config.toml
model = "image deblurring model"
dataset = "capsule endoscopy frames (Kvasir-Capsule)"
train_examples = 42238
image_size = 32
grayscale = true
crop_scale_min = 1
horizontal_flip = false
color_jitter = 0.2
task = "deblurring"
loss = "charbonnier"
arch = "unet"
norm = "groupnorm"
activation = "mish"
weight_standardization = false
widths = [96, 192, 288]
blocks_per_level = 1
block = "basic"
attention = false
upsampling = "nearest_conv"
init = "trunc_normal_002"
residual_init = "none"
optimizer = "soap"
beta2 = 0.99
lr = 0.0023
beta1 = 0.95
shampoo_beta = 0.99
eps = 1e-08
precondition_frequency = 32
max_precond_dim = 1536
merge_dims = true
one_sided = false
adamw_lr_other_params = 0.00076
grad_clip = 5.0
steps = 23200
batch_size = 128
epochs = 70.3
lr_schedule = "cosine"
final_lr_fraction = 0.05
warmup_steps = 460
weight_decay = 0.04
adamw_weight_decay_other_params = 0.05
Rows from block 3, named by matrix and row number. Rows with one number belong to one channel. Each number is 128 + 32 x the weight over its row's rms, rounded and kept within 0 to 255. All counts start at 0. Numbers have three digits each. After the name is the row's rms in percent of the matrix's.
# convs0: first 3x3 conv (model.mid.1.convs.0.weight, 288x288x3x3), inputs 63-69, a 3x3 kernel for each
# convs1: second 3x3 conv (model.mid.1.convs.1.weight, 288x288x3x3, transposed), outputs 63-69, a 3x3 kernel for each
convs0.126 109:099152105000000064111141124138116139255185104107141164110115129108136154116128153124187113161119071085102088112118120145112116156105129171144136194130169168076091132101120108126102136164164
convs1.126 109:145132121094136129140104119089128145191109083148134110181171160053094129134167111149148161123128173115106073102100134122145110143131105096146120099156094120130111091090158071097172087126110
convs0.127 091:185133173204127172200215153184178118130108100128045090103142154105135140129102107069083102116038151145077107111157111136141110160128099099103086108145113101114118116120175090110129156098128
convs1.127 099:160145184136128129125127130135199131091102174167122134152197173138170158131141162153110142152153113123164132173150130167123140149101129142159139188176159143211161122107073115109139059120135
convs0.128 100:123126124168130107099105159195215161255251165127204186123087120156160145127183193116147065149111127157127093162153112116135137117092087144149099061202132120114193123079167124096109113149112
convs1.128 105:167173107097192160159126166105091100151040099169198079077117124120136154176141195120130118151087119147127169171117145143146159088101092128102076186212142129155146089160146200148083137158111
convs0.129 104:106093115100081152121107124119123129175104100171122158138099111153097107080115172155080150159097077154111095149134084111117057125104138143108125166111161108131112141102143115128094123112114
convs1.129 104:141109133129099161151156086142102100176157081106107152105089118147150181151109125098117126123178129151191042117105137119125216081150140211101093109118074097151100145158166154135083113099091
convs0.130 103:173096148134042153206132152143178105102146080131120154122124105195186162143128120147071152150109100090104168144136132087191171117191117153132164094146134169144132119122074133104084097082042
convs1.130 096:160178120133121136085118092146153165112130149134153151176196166136230167148160122104153055127180152078155120167072145168121121165092147139160083119140123093148136139161144134208069144143175
convs0.131 101:091082137023022153085133097129142102110112120112142060110121111096113151161133118188141124135136090125096120075085111113119139138113072085173128004137116111137106107065187124082148142032119
convs1.131 097:078142164041190127087157156133167182046137151110136149191141114180199165146170144138125111143123124122117092138107065165124128149101136152149096225107081132105103134149101140138049134170089
convs0.132 099:105105155139156149117129146192200176224176166123158129127125139094114135127116122112117139140141065147140138145160154090136163122139174225151168136069112067101105099133111151069126076123086
convs1.132 096:074082127110133155132130125144170136164197143138109096125148111160157123123121132139127129123080149100121125081099096151115127130190129108135143120160138114097081125115169109167141162099076
convs0.133 097:139086107164151102130139064146108116109132168110059175128113137136125172164124174073134161137130149076127150169152100172115092086128103120129194126085184130101097132093132084188129144157121
convs1.133 091:140072118158098164128109150104130143098145168113122153138168146128139122098125120159153163102111147103118138104167156158125121116205121135142185150184134090139151162138073104109073136110114
convs0.134 097:144113102182139135160120153139114157097113134186139099115070100143098146101128131084081109130157176121141133121136091062089112134116119108067111191124119106140123136111144100113104116148105
convs1.134 094:109132136129139211143124146164116148155073113161123113099133089140125102105165114116094140080177163141200089195138068160121140167146108101145161095107074179139125129101135109128120133122076
convs0.135 102:130119148212110020146061081108113134132109123070084194110095131136123165139094141134104097096113184121128067080147162093156143138161145099078087083120048093111146071139161117064106120109142
convs1.135 095:164129084209156108155163099175120103087122088043109135108157132091125152137146150181133149093174170123187172122093147135161137130120164152124151173131175143133150137127111157139136078133160
convs0.136 103:155122188169179123136142123117153159131199174144228215147148131062122117070118100148141125145110106112118124145092119188105202116158075053114153181108074151097122112121089138104050138170070
convs1.136 104:174106131179148077095188165120087113137105126133094110093109138120126186165122159124109136136146121117182168091139142135094143112109145091104094147126107104096117089094123121135121136131156
convs0.137 106:134148136131155085119092095148129127136166182135108089128087143152160173123109129135144117110143170091167105090111141154129183132124107091114147090009178145132077118150113136076131125121160
convs1.137 114:116170107165109097089125130195157131119158140104161131113139118061134110157116124206142137114155068087122092126129148157153089136116141147138132173150139134127181126139116130100148085129182
convs0.138 100:120079038105135125144049096147097075229159157087076115117103102137168140058138047192141099149109122116133158170081138122106172142143137167130164118105157128171172141169149242159131162151091
convs1.138 098:159181140122131105163113096122152170164115079213120183163076140137079127094135127111117146130098116068098031136182097145163121134171103099123127109223135091155073152166111070132057147084134
convs0.139 108:120125144102079243117142086128128100116114143158119122096120114102137089105097112128134105095091104126107144117107139187148113120125142116128131167129122065148077127156146059141089092097155
convs1.139 116:144112148129130255151159144144156102131122129124119170138154089195157218160147180101121143131146123143129147182115122136105137156159107141145098126098135128122197132112111129131098124110163
convs0.140 086:177161117117127138119138156140155133123084107090117069117151147167146181048159157155062107093135159111086102149150161105120140166102112114127130114122147188112137136124132167080147137184105
convs1.140 084:119105157172098123121083072140109151138117090159205184113133118090166133139059102194111111132138156122185099167188096135139118154212129110168147076137111177183107077128086103152100112106188
convs0.141 096:166095047127103088096131075086149117122072114089138101187136141133099049060087111096079068069169081111110143137130115119152089103180123076078105105108119135079142092122128112100092146086070
convs1.141 100:160160142174184179127134121038140149082182137102092131115142098164145084163153085179162082196130132139153047119122109085056115137166180099158150131100140209128180144091127083121120175116144
convs0.142 100:126099110110075180079052235103090188145103132071170118120111117077160098124108113137106091115146119162128118115127122106139176119133170134155108136142102117115190147126094184116087126121114
convs1.142 096:125086141092111099138120118117134128137153089110160163129137116118102124135156148082110110136149174173157102126133080112138116101126072080139167102109148116180191130076150164130133172109177
convs0.143 116:133090109111070135125144123121159102127184054041049123113135114145111060156174135129102150146097150127143138104103079114063101123130146087127136120109126099119134139185074150173143168225202
convs1.143 126:138118102102103144128069121147123129127080125082132173182108141091090163104133103109128142142158138175107136183113107127161160118098124130095107172166121156132123171143145131074120167105117
convs0.144 100:147102150092126093138058140042118172099049138179180099122132172151131077054118094120065155082184079053118139102116098103116122050044088156142128186174126139114105128154083114150165085125188
convs1.144 092:102155137164114150158093083195121116108097126114081102117089175134123113129116107081107221127074186113165150097205198133133083123181182116123255118162146094169167126143226087162122145129150
convs0.145 098:038102117183096053129107047098099080081100101133094097090131119178137049159153147141127169179173112153131152120088088116140097130131141132104137102121179134083113104070094121102112130114108
convs1.145 092:153101150201185128133101183128188137113186122085125166094129092158122123142139122109144105118115098182132107141136107200158173133073134140163149109174143121126116102140113135130113114133164
convs0.146 085:135129144141162109171182143116107099081100070134094139132167123122097135170167112098109157089115101151127114074139126121087056116170148071114163200152152089067192138111055161107124127118092
convs1.146 081:139101127122124151134157129124099144117159163117130172116111133173130140184129087073114115109147173082116084102093142081130149143098130077105163019107128088103064161096151153118086150109079
convs0.147 085:121143183206203112167122137137091067143120070062169102140082137123125166153118154047133108084098029129085090146132123158111183131106169142113172118104180128142118160112128182147096137168054
convs1.147 092:168134089138104113083131138192138134119145128123141146117121104153170119129180124093140106186118149147093099142137076154099153170091117174133120188165108183182131134125163124107108141160153
convs0.148 094:101153150124093097095106166100154133123130122125105104108082144111069094122109147097068117102114130127135127141090104118132184114100150137145119126082137106130118085087137090094186080145175
convs1.148 107:138134104153142081129096119119131140162202119104127156177167133149165125090135093099148165133138092109114113097163144102159171077122130169194171200173177148141101141176129140138094108109086
convs0.149 104:108162136128118084154178101168229137168134113153143106094068076131107134158145138158209114152177095176177114151123118129089118137074112123132157106091118149081095095176164149165140110129099
convs1.149 110:124159143119141086175118162097080149090121112122104111119181185134092144117121130160091107142066107114108107167241185118128131116175146136151147159126102138117113156155149110094118138100168
convs0.150 097:161106127140155148123189134142180134159202190148155195181111083143165147100138147145180114184160126155126079078099148156166102165184139142105130188122136149145159153167142154147143125190166
convs1.150 094:111190074155104137130155111142146082159118177136118142109155139114109139170155106138119167152188131156105186170127077131102118117101187117109097134084137124110131087123089079125137137128131
convs0.151 092:099193146084101173089133127085092119136127122176142108160169147102156098121124110148158132164115100080101154139179151108131164139087158106164189144145157181182119112169121129107120088114152
convs1.151 092:114081077165151171192180161111185105180172112126114123148135095161102109119058179117131184143083097161062157154133176156105122077084076113147069157104076126142101130137140115092105134156141
convs0.152 093:197192070155134150128043191150148141101188169110158169154103125175186127092173078192141178101165208166088135168138157158110135133091116110114101114130080084109132131120204118130111131169142
convs1.152 099:087135151090124148116161088127156105083138121139139117173141164145127092142128140128082139070101148108134132140144139133143135165163126165083125164136098132200179063103170116152144092126138
convs0.153 083:137099161086103112162145126095141081183113141170146065150081112131115137162113120107129060086149106126136089113194119066094158114206115127088141148079185099099155124098134147114097144129102
convs1.153 081:136133122146111119081124158154153151171121125130180183100148088119155103138191111128157122118136100096147115185202099101100137138135109142186171060178116174121157118148039141155118147147169
convs0.154 091:121121105132089136061062092118153117204255201182187117135153150135110119124105145136126107190100133118139158145140124160090130072165170162090142138137164061096081084102127101163148127111085
convs1.154 091:136150202111062075124123151120115209164136130084138091116100111162163136143173149151154107075114202115101068090112099088162143150178182112101163077148071134124134158166136156088091143107132
convs0.155 095:143159154205124191183173128094080105096053134168085117120107123110097151067107123153157112116144152163139142046094080038017046053000047110081117140136152108126152132160123096104145168193138
convs1.155 100:116126115105118116126092109183145140106197120131150157153179141109229115113168132129167141119193137183098102107099131134131099120175156141186137204180129144243171181143092165185075136105111
convs0.156 092:156120114200037210133165068157117153166168193166093137115131113085164144132101090141143122138125088112143056153160146091087193124100139125161095188110076177112140077126142146198168140161081
convs1.156 094:167131124142127163130141142118163127123135095127136116159157052142112126133138087151121117096143082112139113094155090110140086081099129098150098144124067147124114125124144103133107074140110
convs0.157 083:090111140131163116125132133169158211245186155121155143126181097087109116105132122158124140115116128098127180099170201121097129130139153181114151225144086086146088151183141163106137175104140
convs1.157 080:042150064135146072089122092074118096100124151127074090076163121123109163142146079156136158190157136112155165059172130142157104157089154180121133146115113091152082114130138171154143098124105
convs0.158 139:140133149129106164087110120129110098105137123078102107140117119158115109169136107109130132107110155150138144176255103143000166151138194099092095126148121113123139128135068111073067091120069
convs1.158 146:138101155109100151146105121156107115163073126083174177144086161125089117127148113126147111107080116129115117136131099107046135161094089160107084030082085067108132159112148121132182107080164
convs0.159 116:117150110110075157151162117098095130087240194147166146122137108117155112121153121094108105101128103085091129154118116132095138126102140124119117140082113116155111121238158088255169121157198
convs1.159 128:129108044146112080102086097119121156094067181103084163114104153128071193116134172151155096098146066109121120121111167112092217153107170157178144219183147192152156143066083179002072105107093
convs0.160 147:104120114115131107093141143123148154118207172132162123092130087121069132131119130181135105158110077108139112221172170065000067073000089147142115127137135110158116102141109127096128157151212
convs1.160 155:141136179119143170163164195110079126110089123113105093135127164103107127116098141177136127141120123099136134115144103089157128132124113168174096158198117117161164087133190131169156127155109
convs0.161 089:103138149116128149119114135102147178163143116138116110104116110131132082167164116098108107115133133120184106127139094119141141122165068140158145099124155134106097048129064133147128152080116
convs1.161 088:178130164109137175124109117092166125127150070101136119147133140161136161159144168143089144111131124158086125135138129171114215141093092139114148114132080094145048147116133134042134153169178
convs0.162 097:144135088122037170152156141082134089086163120070074106113112132116106122061129089129103102145126108142156151151103130126159137133128110129133136076147186145143139119131121130076086123119130
convs1.162 101:148145120114152127101119100140146147146146133182144106065077163130130122127160105116100120133099109164125083118181129136123094188089122105109102141106124111157166111126131161141102048132143
convs0.163 096:166141196102019098132116075174161161143242186125165194171126081127122167119158097129118119090133050150090121132088109139098139138152121127089157118143121182127182107132118164145188142148178
convs1.163 094:142095102128166084141097194127073101138105047143184120141166087130121152135151137125124116131104188082143116142117073119119178080115171136120126035072173099139084143153128135146174148118098
convs0.164 099:133090069160081076099095183164142157130193157147190129107108143098157146108114130125118148139193167129130096173146150109146146169120130106104085089134116139122196102119139125100116105108119
convs1.164 094:127095076129111069119175162138088129164129119128151115143123136147138092142145130192119135101149109097153108125131135162145124168186121081176102145098107103104135086155172090163098056048114
convs0.165 086:090098176154075177163092184158167145090103146122126152119089129138121120107110111126045064175137118139184151188132124138155113154168158086139114149108140151156158166130212132150110130100103
convs1.165 089:119108068116197199119160158156040112079098067120070071097126130069070108123189171074097116103181118077160142181125136132052071165120120083095092084148096115121096149116136096164077124135128
convs0.166 089:087103091173116120092139125128120185074101101069084143142111100104098067117107153060162120155171145121132153144121131132133125105163132093115096172032172095154103154125116139112150107185056
convs1.166 088:121151177144113152125060153117103135082144114116142113131098130136141121156121139131108131122143123126069117074134121086111142108111145180108130103105054180111128145129118129153153177138095
convs0.167 107:017050070217128106148126140173126138191181145144126099145071128133081174108149148150114116126072107118111094126110104120078130169109141196147117088092095132132070116158129104173136145115104
convs1.167 111:144123158170111130122134134151125152127088136118111154060099121132164170141099136145137147125132168122113123093139105119088140054130117129101124117135134085128107093151141200103110077095125
convs0.168 098:138116124134022117060133127137202206140133177193184094114160105166101122186151113080186164155136133155126108117208189152134102130137147135077120149149156167145110124143175178159168141215135
convs1.168 096:077081194111113133117175105162165133137158137157155165125120120114164128095110176142085105120147170128102176144123103135163183083106211116105121091083115099105089134120140109115147113081128
convs0.169 090:141099138134140116144151158077114092188155069131092128114130134114122137132101103134161101132132079116163193145130109156125090099103115111119151105140118157140132130133175160124189079104145
convs1.169 091:132145134137083150119149137110175158117202111183173149151139117137095144116138134142083150153175086108138117109057135175144141094134083118139072120137118121105087093121167113179128146128081
convs0.170 086:139111090116082211090097116186139212179137148058091080134088166142150182139107164108115119167112133143133084093139122156108099075093101108113070129165099121156165095092130041181049049151079
convs1.170 097:143093069108088106107139129145167161117227170156130126136122092111068164100123080137124156120174127072147144155130180182190118130129150116174135140149125165168128152169189144227186120169125