{
  "crop_scale_min": 1,
  "beta2": 0.99,
  "max_precond_dim": 1536,
  "one_sided": false,
  "max_grad_norm": 5.0,
  "batch_size": 128
}
Rows from block 2, named by matrix and row number. Rows with one number belong to one channel. Each number is 128 + 32 x the weight over its row's rms, rounded and kept within 0 to 255. All counts start at 0. Numbers have three digits each. After the name is the row's rms in percent of the matrix's.
# convs0: first 3x3 conv (model.mid.0.convs.0.weight, 288x288x3x3), inputs 72-89, a 3x3 kernel for each
# convs1: second 3x3 conv (model.mid.0.convs.1.weight, 288x288x3x3, transposed), outputs 72-89, a 3x3 kernel for each
convs0.97 090:175200090074076125083168148061163117159086139117135178135069108130103125149141148093069101147178123141089119188170113163139113034064128100140136083055141178162102090107099106136124108151097130184105085106132174165141136074113143117103119088135146157157017037135115039121138129146119203139135128093188109117135122123093182171090174115072053117138158134140172148099193184136163088105148098141182147164174216092126107099225179132199172112176135137128119106105144174206095083138163152178170
convs1.97 087:072124197115129150149099113071118153095102172094150205113144084178199099121174118108149130124165122156162150125129097081132152080026138066183171107195127124148112202125148139120158142113159072101096128090114149145112109123106079133096124188083173170176136166122114150088135127147118086132113051105103118132043138115161188064127097155131131130144151159094122085151139116122191121079099088123112112131113120121098111094072124094154115128135151091102111105071065130147158103134215199113072
convs0.98 088:097119157168169113075095106163153117138130101132139113159146125162130106107129156147170135124195063145211185094132169118097120166104107128149136107079113134102182155137098134077142163133134136160123111136146141120157081127123160231143114095147089142158167154105107142103122172132140122105142139164134146153174135112149209123152145146158196058127073109113203094105127127130068080148175081097165145118072032111143128090075103070121128077187177162152122121134105159161116175137178146131191
convs1.98 094:171142130177118121099069144147072169097068127222122146115138117112106122146168123104112132121104128119139118220160113079116129156153141079164113157130112115139132155074058126177102177152125010050088092112107097096072122171132122107125119063116189134187193133175133163161128210117139117116077105112140101123110118075185084134141171118194140128088150124091129100144181154131074105172165142142133117140130139136145121145116161124133149114075078119134105106130159116127102055110093168080118
convs0.99 100:112162105186214109154115126126107115132150097125181114104130113156172152186148123119120119141150124156152184135105074148255176111132137148125113129139110074214172128125139143166102113150177116126076124150112121139161140183169184225191096207161132080180148010114150079100098096111113146147154151101091174115148135153159178171124114104120123115145147155122095150114174159172139124109106143098097098088099127150139138184118147103145110176168140128088145108143132120165134198172130137164077
convs1.99 102:082176121125098127170087096132098140129109156126153159166100087092090117128121120153129156165092150111157189126128091002116109145125179048204187111098121133081109128152180150135099070142102126156124117133138154120154168140165095122091095126090140077132153075123122086121095134155178111151114148115118104121144134144092145153115158135176128123126114130109078130073124170111148137112161122144134155128145122112114154161101125106093132196103180079155172132121087173100170151142176106109150
convs0.100 096:140145095153121137055097135108218140087138187163097157107162164206146105089136145152096108114147127160120172126142161097146111087125110139077109149159100102071126108077064147139101162144100117148162142181135140150188100104133140151094111123115150115134074150140152154155124153152173164166110167133131106108183107102136174064101113151125165134125179134168087103083151184113066152095090130146150140076097103116136128114119109154082109132154135112165131102136097109153179132185132122132119
convs1.100 092:149166117116137154155087141132136089170137143098067070062111129006152175058117105115123102161122131126143115080096162133156158106110114122166128133042156162132142123149161134141130174118132130115190080095062152081129181162115135121129177148149091117120100160104149149075126135068108125079175110119192015078155206060133145095144156137140155173098132149108116147173084087167139100175127158132101107138134123140150115103143184138077142126115164133071187121053109127100123152138098098119100
convs0.101 093:137113161096093147120069158083199141113200152146178151160114080164103071071146073136131147167121151145094127110073106105150131159093118114145125062153109092172104106093083085128067126149123118097114140163167129141108091130106142120153137145099143115172156096094168109104136116131155155175165144182144118129130124069116096107162108111135127176158091110159124168074102098139078117122112186088114171036118114099115091141053066188102095116178059150196165121157186092117147140151141147134137
convs1.101 094:108170153077130148131144100114071128102115030118111107184101060172146103159130120095130168136126036147123088129175063095148121058188120139103136150138153097150110138111183185163184121130141104114174096150161109160147171088131131123155155163124124124063104117103143145134160161093118105138134107083119154133181120151137119203158169161062090092139114120124139101097079139109134181112137124074147154125166196127132111169161150134141133142097131147111174142086164097140101143112123163120148
convs0.102 099:141103155148138171135154117085093174161092126130136065135141108202098194116059108175157155085105132158149148203147135096112042174137157132132123104118154084164080147151112126110081049077127095128136142111098170108171151106123095096175133133100117149120184159135124134119149167081187195096113087177088108127185136105134138110116145135065126123117100145114094089037037110061108165105135092068036066120149084139141144120105101145159078081160101134079126112190193105097107141124109150150140
convs1.102 096:140098124091117134070115125107141138120119240063144119159155133021112065143138130078105128166173162160121150114110128174065145135103053154105118115114146155133138140129183134123127115128111128096088134125154117099108128185079064179153173134131093066152098145147046124116109135072106106139138101142117121117209169164140069155094133075099096182124095105093170162114128134120189148100125137167128129124124153124095161113132097138176145031116134165083161147101200151104123147121098148105108
convs0.103 089:134148124121142142096102076105185088130098126195114081155156133093118116094073182141123111152146140076109120078126102082066164118100113107124139149116157135152121104077106076093125066108138098037079112047057101063121099145124053082207078123161140156111137140126116126146106122113116089138127100146099146082074217162043137181104106163093097086097064153119086098133156201092137141121138185098089158098132157123173144117164134085120123121144091107104200158086078140183101117127137142114167
convs1.103 098:138116161110108105112132102197098169151196158112162104139141077158094095110119069108108109112134155136079125175156086042102063119134142062116172101123178096053059092119169158173117124124103118139123152187129172155133103151085082129130127159162115178204105129107072145101132156179172174177126092165108158133172168143096128177096147110161163146066168126134078064082108133067113154122131132189136098149137092166110124134125143159121138124130149174080139149091183140143087101127144069102142
convs0.104 097:145136173131147116131142081124096108143117063066111146159124134167116173093131141113154110132120152153100074131099111075173125149125139147147137181150176111231133154102173110167174122116139143124146171164129144135108132148166117123128126139113089208176052136105112187113110116096094185159172150142102110141108181155145152127140175160115160152169107127123080103089097123143103152114097101127169083105150085154119157163132113147108117163141091131095113083144149084122153149150115116135102
convs1.104 093:162119068117082162092091102125111162130146119175169151150148163088107106109133114138170141105125157101141144136089146113110141173122102141040125068041074092017105106153127123104138098135126097102128120133088137138165158110106095152064057105158172151179156139169120112135086173153103116125123161136161124137138154158076161187125116075153111150081078075140093107134142111114121127150120125149117138062149098106121127132075119100135099163100136045109134165069143157176126129140112131070099
convs0.105 100:129148102145129152122125116116142129087139135122097099094113136032133082087124120105119130129154138172118134114195131155117163159136114129086099143074135199116150100131092110113166123109137107159084074149190113076110104132123120171135176126128118123157208158143151095123142156182160136188121156145160165160133103123100139161121128124143136076138093109136124132126102210165126133120160160094173191101113119116130128220122170159156110104153132133101163168109178091149163097110093136146150
convs1.105 095:169142146045090118130169171125106140060106154114157149209141130219148119142141086134143110075091183125160179087058063046131095163125137132157093146237137090057085089120146125145106143151201150159162135177162115139156085140085129131156082123104121122073120165092093131123119110170124157106163153145201069185106139100099110152135152125146159143157115121126138132084125145111080100142148133096137100109117119133078108143149185153129186077118123070179110093108137173138126133152089081091097
convs0.106 097:125235103194156185079113167068141152192136130113125117083144131165167094142120068139156087195118141161104123137080183255196120133138113094196138147117138113100105107116107122105059084132125124104106153134130134100117148150142079094165113110143172100166053085166117151114130129155066128149130175212116125122182122153142133099130125150130120107109092162102153110075112144132108126135129132116135140114165107169087063107066152162129129106109206078109192113126132102115133127177164158121105
convs1.106 094:154095103116099147122098150108107148103106107130125108157074064132077044110163106105115092128149092144102151133103114089077106165195083155034115100044084099086172148139117146131087105134129054122146092111106095085099083135156145128174084166148154147116153126111063153191089125183153144129168081187093154172104142024118123107081105121161159106112139163144209126187158200175152132130083130153145145097096095148156142099106187107131133161129163137083085173137162098168128124185124115154212
convs0.107 104:177132140109109104121075126184153158137108133152066135122151096141101125152140113112154169093101088140115152097174145084115135126129101165032101158135119148125090137074168166182117112207096117172101132138124181132189119152155121101148140119183109103096144171127129109097128127156146105130134103151136161134140181087120153146168220144142109138144113148125076162104093145135076102113038128156100166180106117101153101137093121159106095122104108112183141091109131100140145050136142133075136
convs1.107 103:146169083121145096107167147130122097183122166216179151175112121114152148104111141122131096121155104109127110156109137092109171116151105109132141112106094166143132110163104135109105123090140093088106126116089110122145115115145167138098141119163136181090140164141116152127094132146124138164134128126144057154151060090142145079124216121142183125099075107108100115134130138155098122128136073128133124109094147131082115136140096118178164157126186109145133110144134154137193095093153148144096
convs0.108 102:149128136121172147158086136079197165150073145116178102125096154127128091091134156160078105134188088112096139132109118159138179171149140186146107159143146116222144125138136138106175130137163100115113141095198118151126150155167147191159118133152173177158100006131138076147135091080143122184149173128129157143130140122153210103150118124120169138108149162131153106144158107116149158120097109126111049125154124111155177123138093131163123100135135167160188156104077079134145123155099171104096
convs1.108 097:118126060101146122123166135118180156184126160161127082108116113147118148114132181118158179138087164137169116104127133144237126104143093139000098080172109142161087081147138117099113138053113148184094089117132191149162107103146115109076138137131146125140131066086147117095150100101118163153170136149119129073134163089101147128129146130157135164096188155078076112123118131162140116108092122145125160103090107097081108085114129131118112144194134101108086103119153154015130156124112137200142
convs0.109 092:166224135083107130150117132071146137128135159166150131150083135105107096067150120097132106164091118069177155047085108162121046149111112122060091117089170130094087121133050131139107114099096191157122096114125153100126123093154158156150128148109084061152098123052068086058152120069149161133123189144117145125099099165165097047101181120150153109132119127161145203207050088154138059172144126105193155092137131159132110193135150144109152150107121117168087098107118214192115099112148133065052
convs1.109 088:180107161153122119144127122100089159079109099132142200098094113186129077099193009097162158153163175110152123112115128176109114163141177138165110138095082174197117153211140120183087198099164133131158111156149143158086169113102099098141111081155162155170137208141098116164161118144132154157164125075183170122091170140063152132145172097142100101153116137096078053124171131111092126110087131122152120123136129113166103119174085152128122090131118185151136158127119155166090083128213133033112
convs0.110 103:117172117117112163098111116125066101158068110098255088114132155099102135117142139155143105159071113086109124116168162110181098105128109172088133164134117092162091140119101139097117134197100127162139114203125100036120135134138117076106136112106117121111134140127148146108172156149128082110097151131123147118132160145123152139157233081145146116126055126121079120184099110123122121159068107131067162134133110127066150138097133154174171088123101106115207134151174136165143112133107123104116
convs1.110 105:105117078132146210103109132141108119129134141099067102131109185146126173116110099114109075114154141151092112099122152107146104107084136113168142115097119066200195137170173135116104123218154144095128130151146119028084120127105175083149111107142174204103125127128160155120093150149155122100104170103118109115074201115137181128134118146169095097174000130136132122138158149132163121119147109103131129122161075079082112129166137093122140106118111140134112122102157154162208147126088121089126
convs0.111 103:131113138138109159137148096116134110165174102154147124137153157078111255133128120193142116125148226101126167150073092068104194122112133103089158164110142108084192133151101167099096104162116135150180150092130132142131137135104116094138121128116127104152152062105120075136136100146147183144149149138158136167107120101104136108156151127062185116155134077143135099110189100155170155120109090124130207077119113107080122190122073118136147123116136116073174113150166123118142122133118118102121
convs1.111 099:125128083152164114146156116148107121120095143124094167153073119103078062114117104153126132087114082145113167185108068102114162132157119082183096097147179091145143131095093109132120131114076165125124134126074074144103105124106177175104157122147112135123150132107173154102128099112109117108157140169128122153090177141110150143148112096201084181127120152074117128086178129133111124121086142133134119131141168119134163183124062202104076119128156113148145097170117110140127092118105089139115
convs0.112 090:146106171127164077139255075101149176079145158098115182120127168141153094160103080019112151165155098146110142089165129126199185141101164134077126064184140169167143115162084117091127145099117145136063105155104119111111115129102123135103114075133109141094185049131138119109122121139117141147171139137140152167153130172135158123137114116115151141096151141159130145171182124102132102160130113189150168142152113154187166191066120138137117107066147120171129115177178142188156104173180158255050
convs1.112 089:109107105193124182161141138122074116139114145078157083168174107215151159103158072109143137111142165115091154043098090112190137192110177114184122081156134149050097154163092118162113148124108167135170183139112115126086177144131137129138081146085180160158131141178128112156182119132133156145181123153144087161073148173075154085199138143131099152147140123173117132114117089126148198155115165140155140142129143108146139123160143165136112170133118109175101143083161157027097097106121183105122
convs0.113 107:124133130098149158116205153130165119130202116118118155118163132062140180101146173146156143116078135116075131099128116086189134092141152142136121109167070114171116078161111055117174133170171109111148082138154118105132090144164096197122111121134121123091211078144111105103161154147128174178075099138120096116110106128101130109113148152111139144137149161136171075035192157047178196095144132152178133125135141118121189115129213184138140083127181136104155102173106136162147070070146136148114
convs1.113 112:091166137138101155138136137074117160183138177181121174112096076000019064100138143122178151168162114107118162130177176115127107121166147135126091108151130180130131083086149075112199123116126107141180131175132114205138134093075123130112131119117145196134186224114168170087144095128083126130128131127180174135157192145201194118091103191183129140077099127119098180236201196167173151105097109142040106088126171122144092019122121031122135117082144073164121100132174120115128136161210139127148
convs0.114 095:131103133114095138119141189104144055109118149129145195076087123162110134120158170134130155165183156093110147167159127086168231162114141078120154100172128151153079119102128196078098140117068154172126140135106114129132151137172092149161111081132148131130125149120104194119138156187160100145130129131194144178143174151152130110110127105152115104064116138143043102100155088106111146131171133109147152127103173149110161152143151108111136129132138117135158139112106114117126105162132152112160
convs1.114 096:076187154155148143151116170072123151145134098206105084034115080062137107096159182148135116089140120117157104104089162063115118125126174134114134143140121077078164151128135159148079149136119094106117102097084085145105102143095115129165139164096104126138138128126123165173156126169152139157093169155096050098074059169056185161102112151136133129092197171126141141144126137175154133111144083093140143141106078173128182111076073113122096136137115138151128124138105138127115107144118113136122
convs0.115 093:088223142104108127141168060101073107107092204171138160126096134174077122156139068153147136181110103089113098163124135076102129144053086148055156151048116128237140103189112122174114130128129139172149152198080113141141120127154111108098147101054151096119081188128090145091137105150151171105089140090135151133141122098088151182146122133149131141091133102107091109185034153123010110140146082112091132116113099107129132121074157106150228095124132161143144156121110123101116081140117082200131
convs1.115 095:202047137159115129072168153108135010088117111131156110113153046189180063123127098127154137133071137112090052121097119145064142083152115107101123130168098121156159072086110120102111089139155144115158139047074111093080109185126147196187143120155110132148112087105112168124137150095100160137134123156137096202160170136096167161134139135170140102131173102103122172189138160107178164093108146085129179154115088082138146114134141090084138145126160152090119171113132118176081164213107118131147
convs0.116 113:105158132129178093074104145133137082110125129108255057152139126112129076137089114135117160154110186125106143145105117125249113121129175116117156107131108140255132111136134119105150105146118089138168118101165131115079127115149104085062102069138093155105132064139186012165122140112137072147193106089172098148162132130110142148124166140115083111129106128101127131158076178091144096109130119149065172169116148138127058149099148098084068104115142115198136120141085109121132141183151099162097
convs1.116 110:156066166171108124099175147178110126100162130138077130150123159138107188122110117161212117129100152119140138075060154153156138148147169119044142134028129127150168110150164103120136127123134149211158137147138139127112114135077161120146124139120132134095101177146143111144157095099128181090152129144141112119131255162134099132127185179105141128159148138141154107113140084179111152087071089114142152171110125206106117120121084167117157131156089114188106140123139159000111100143170158109182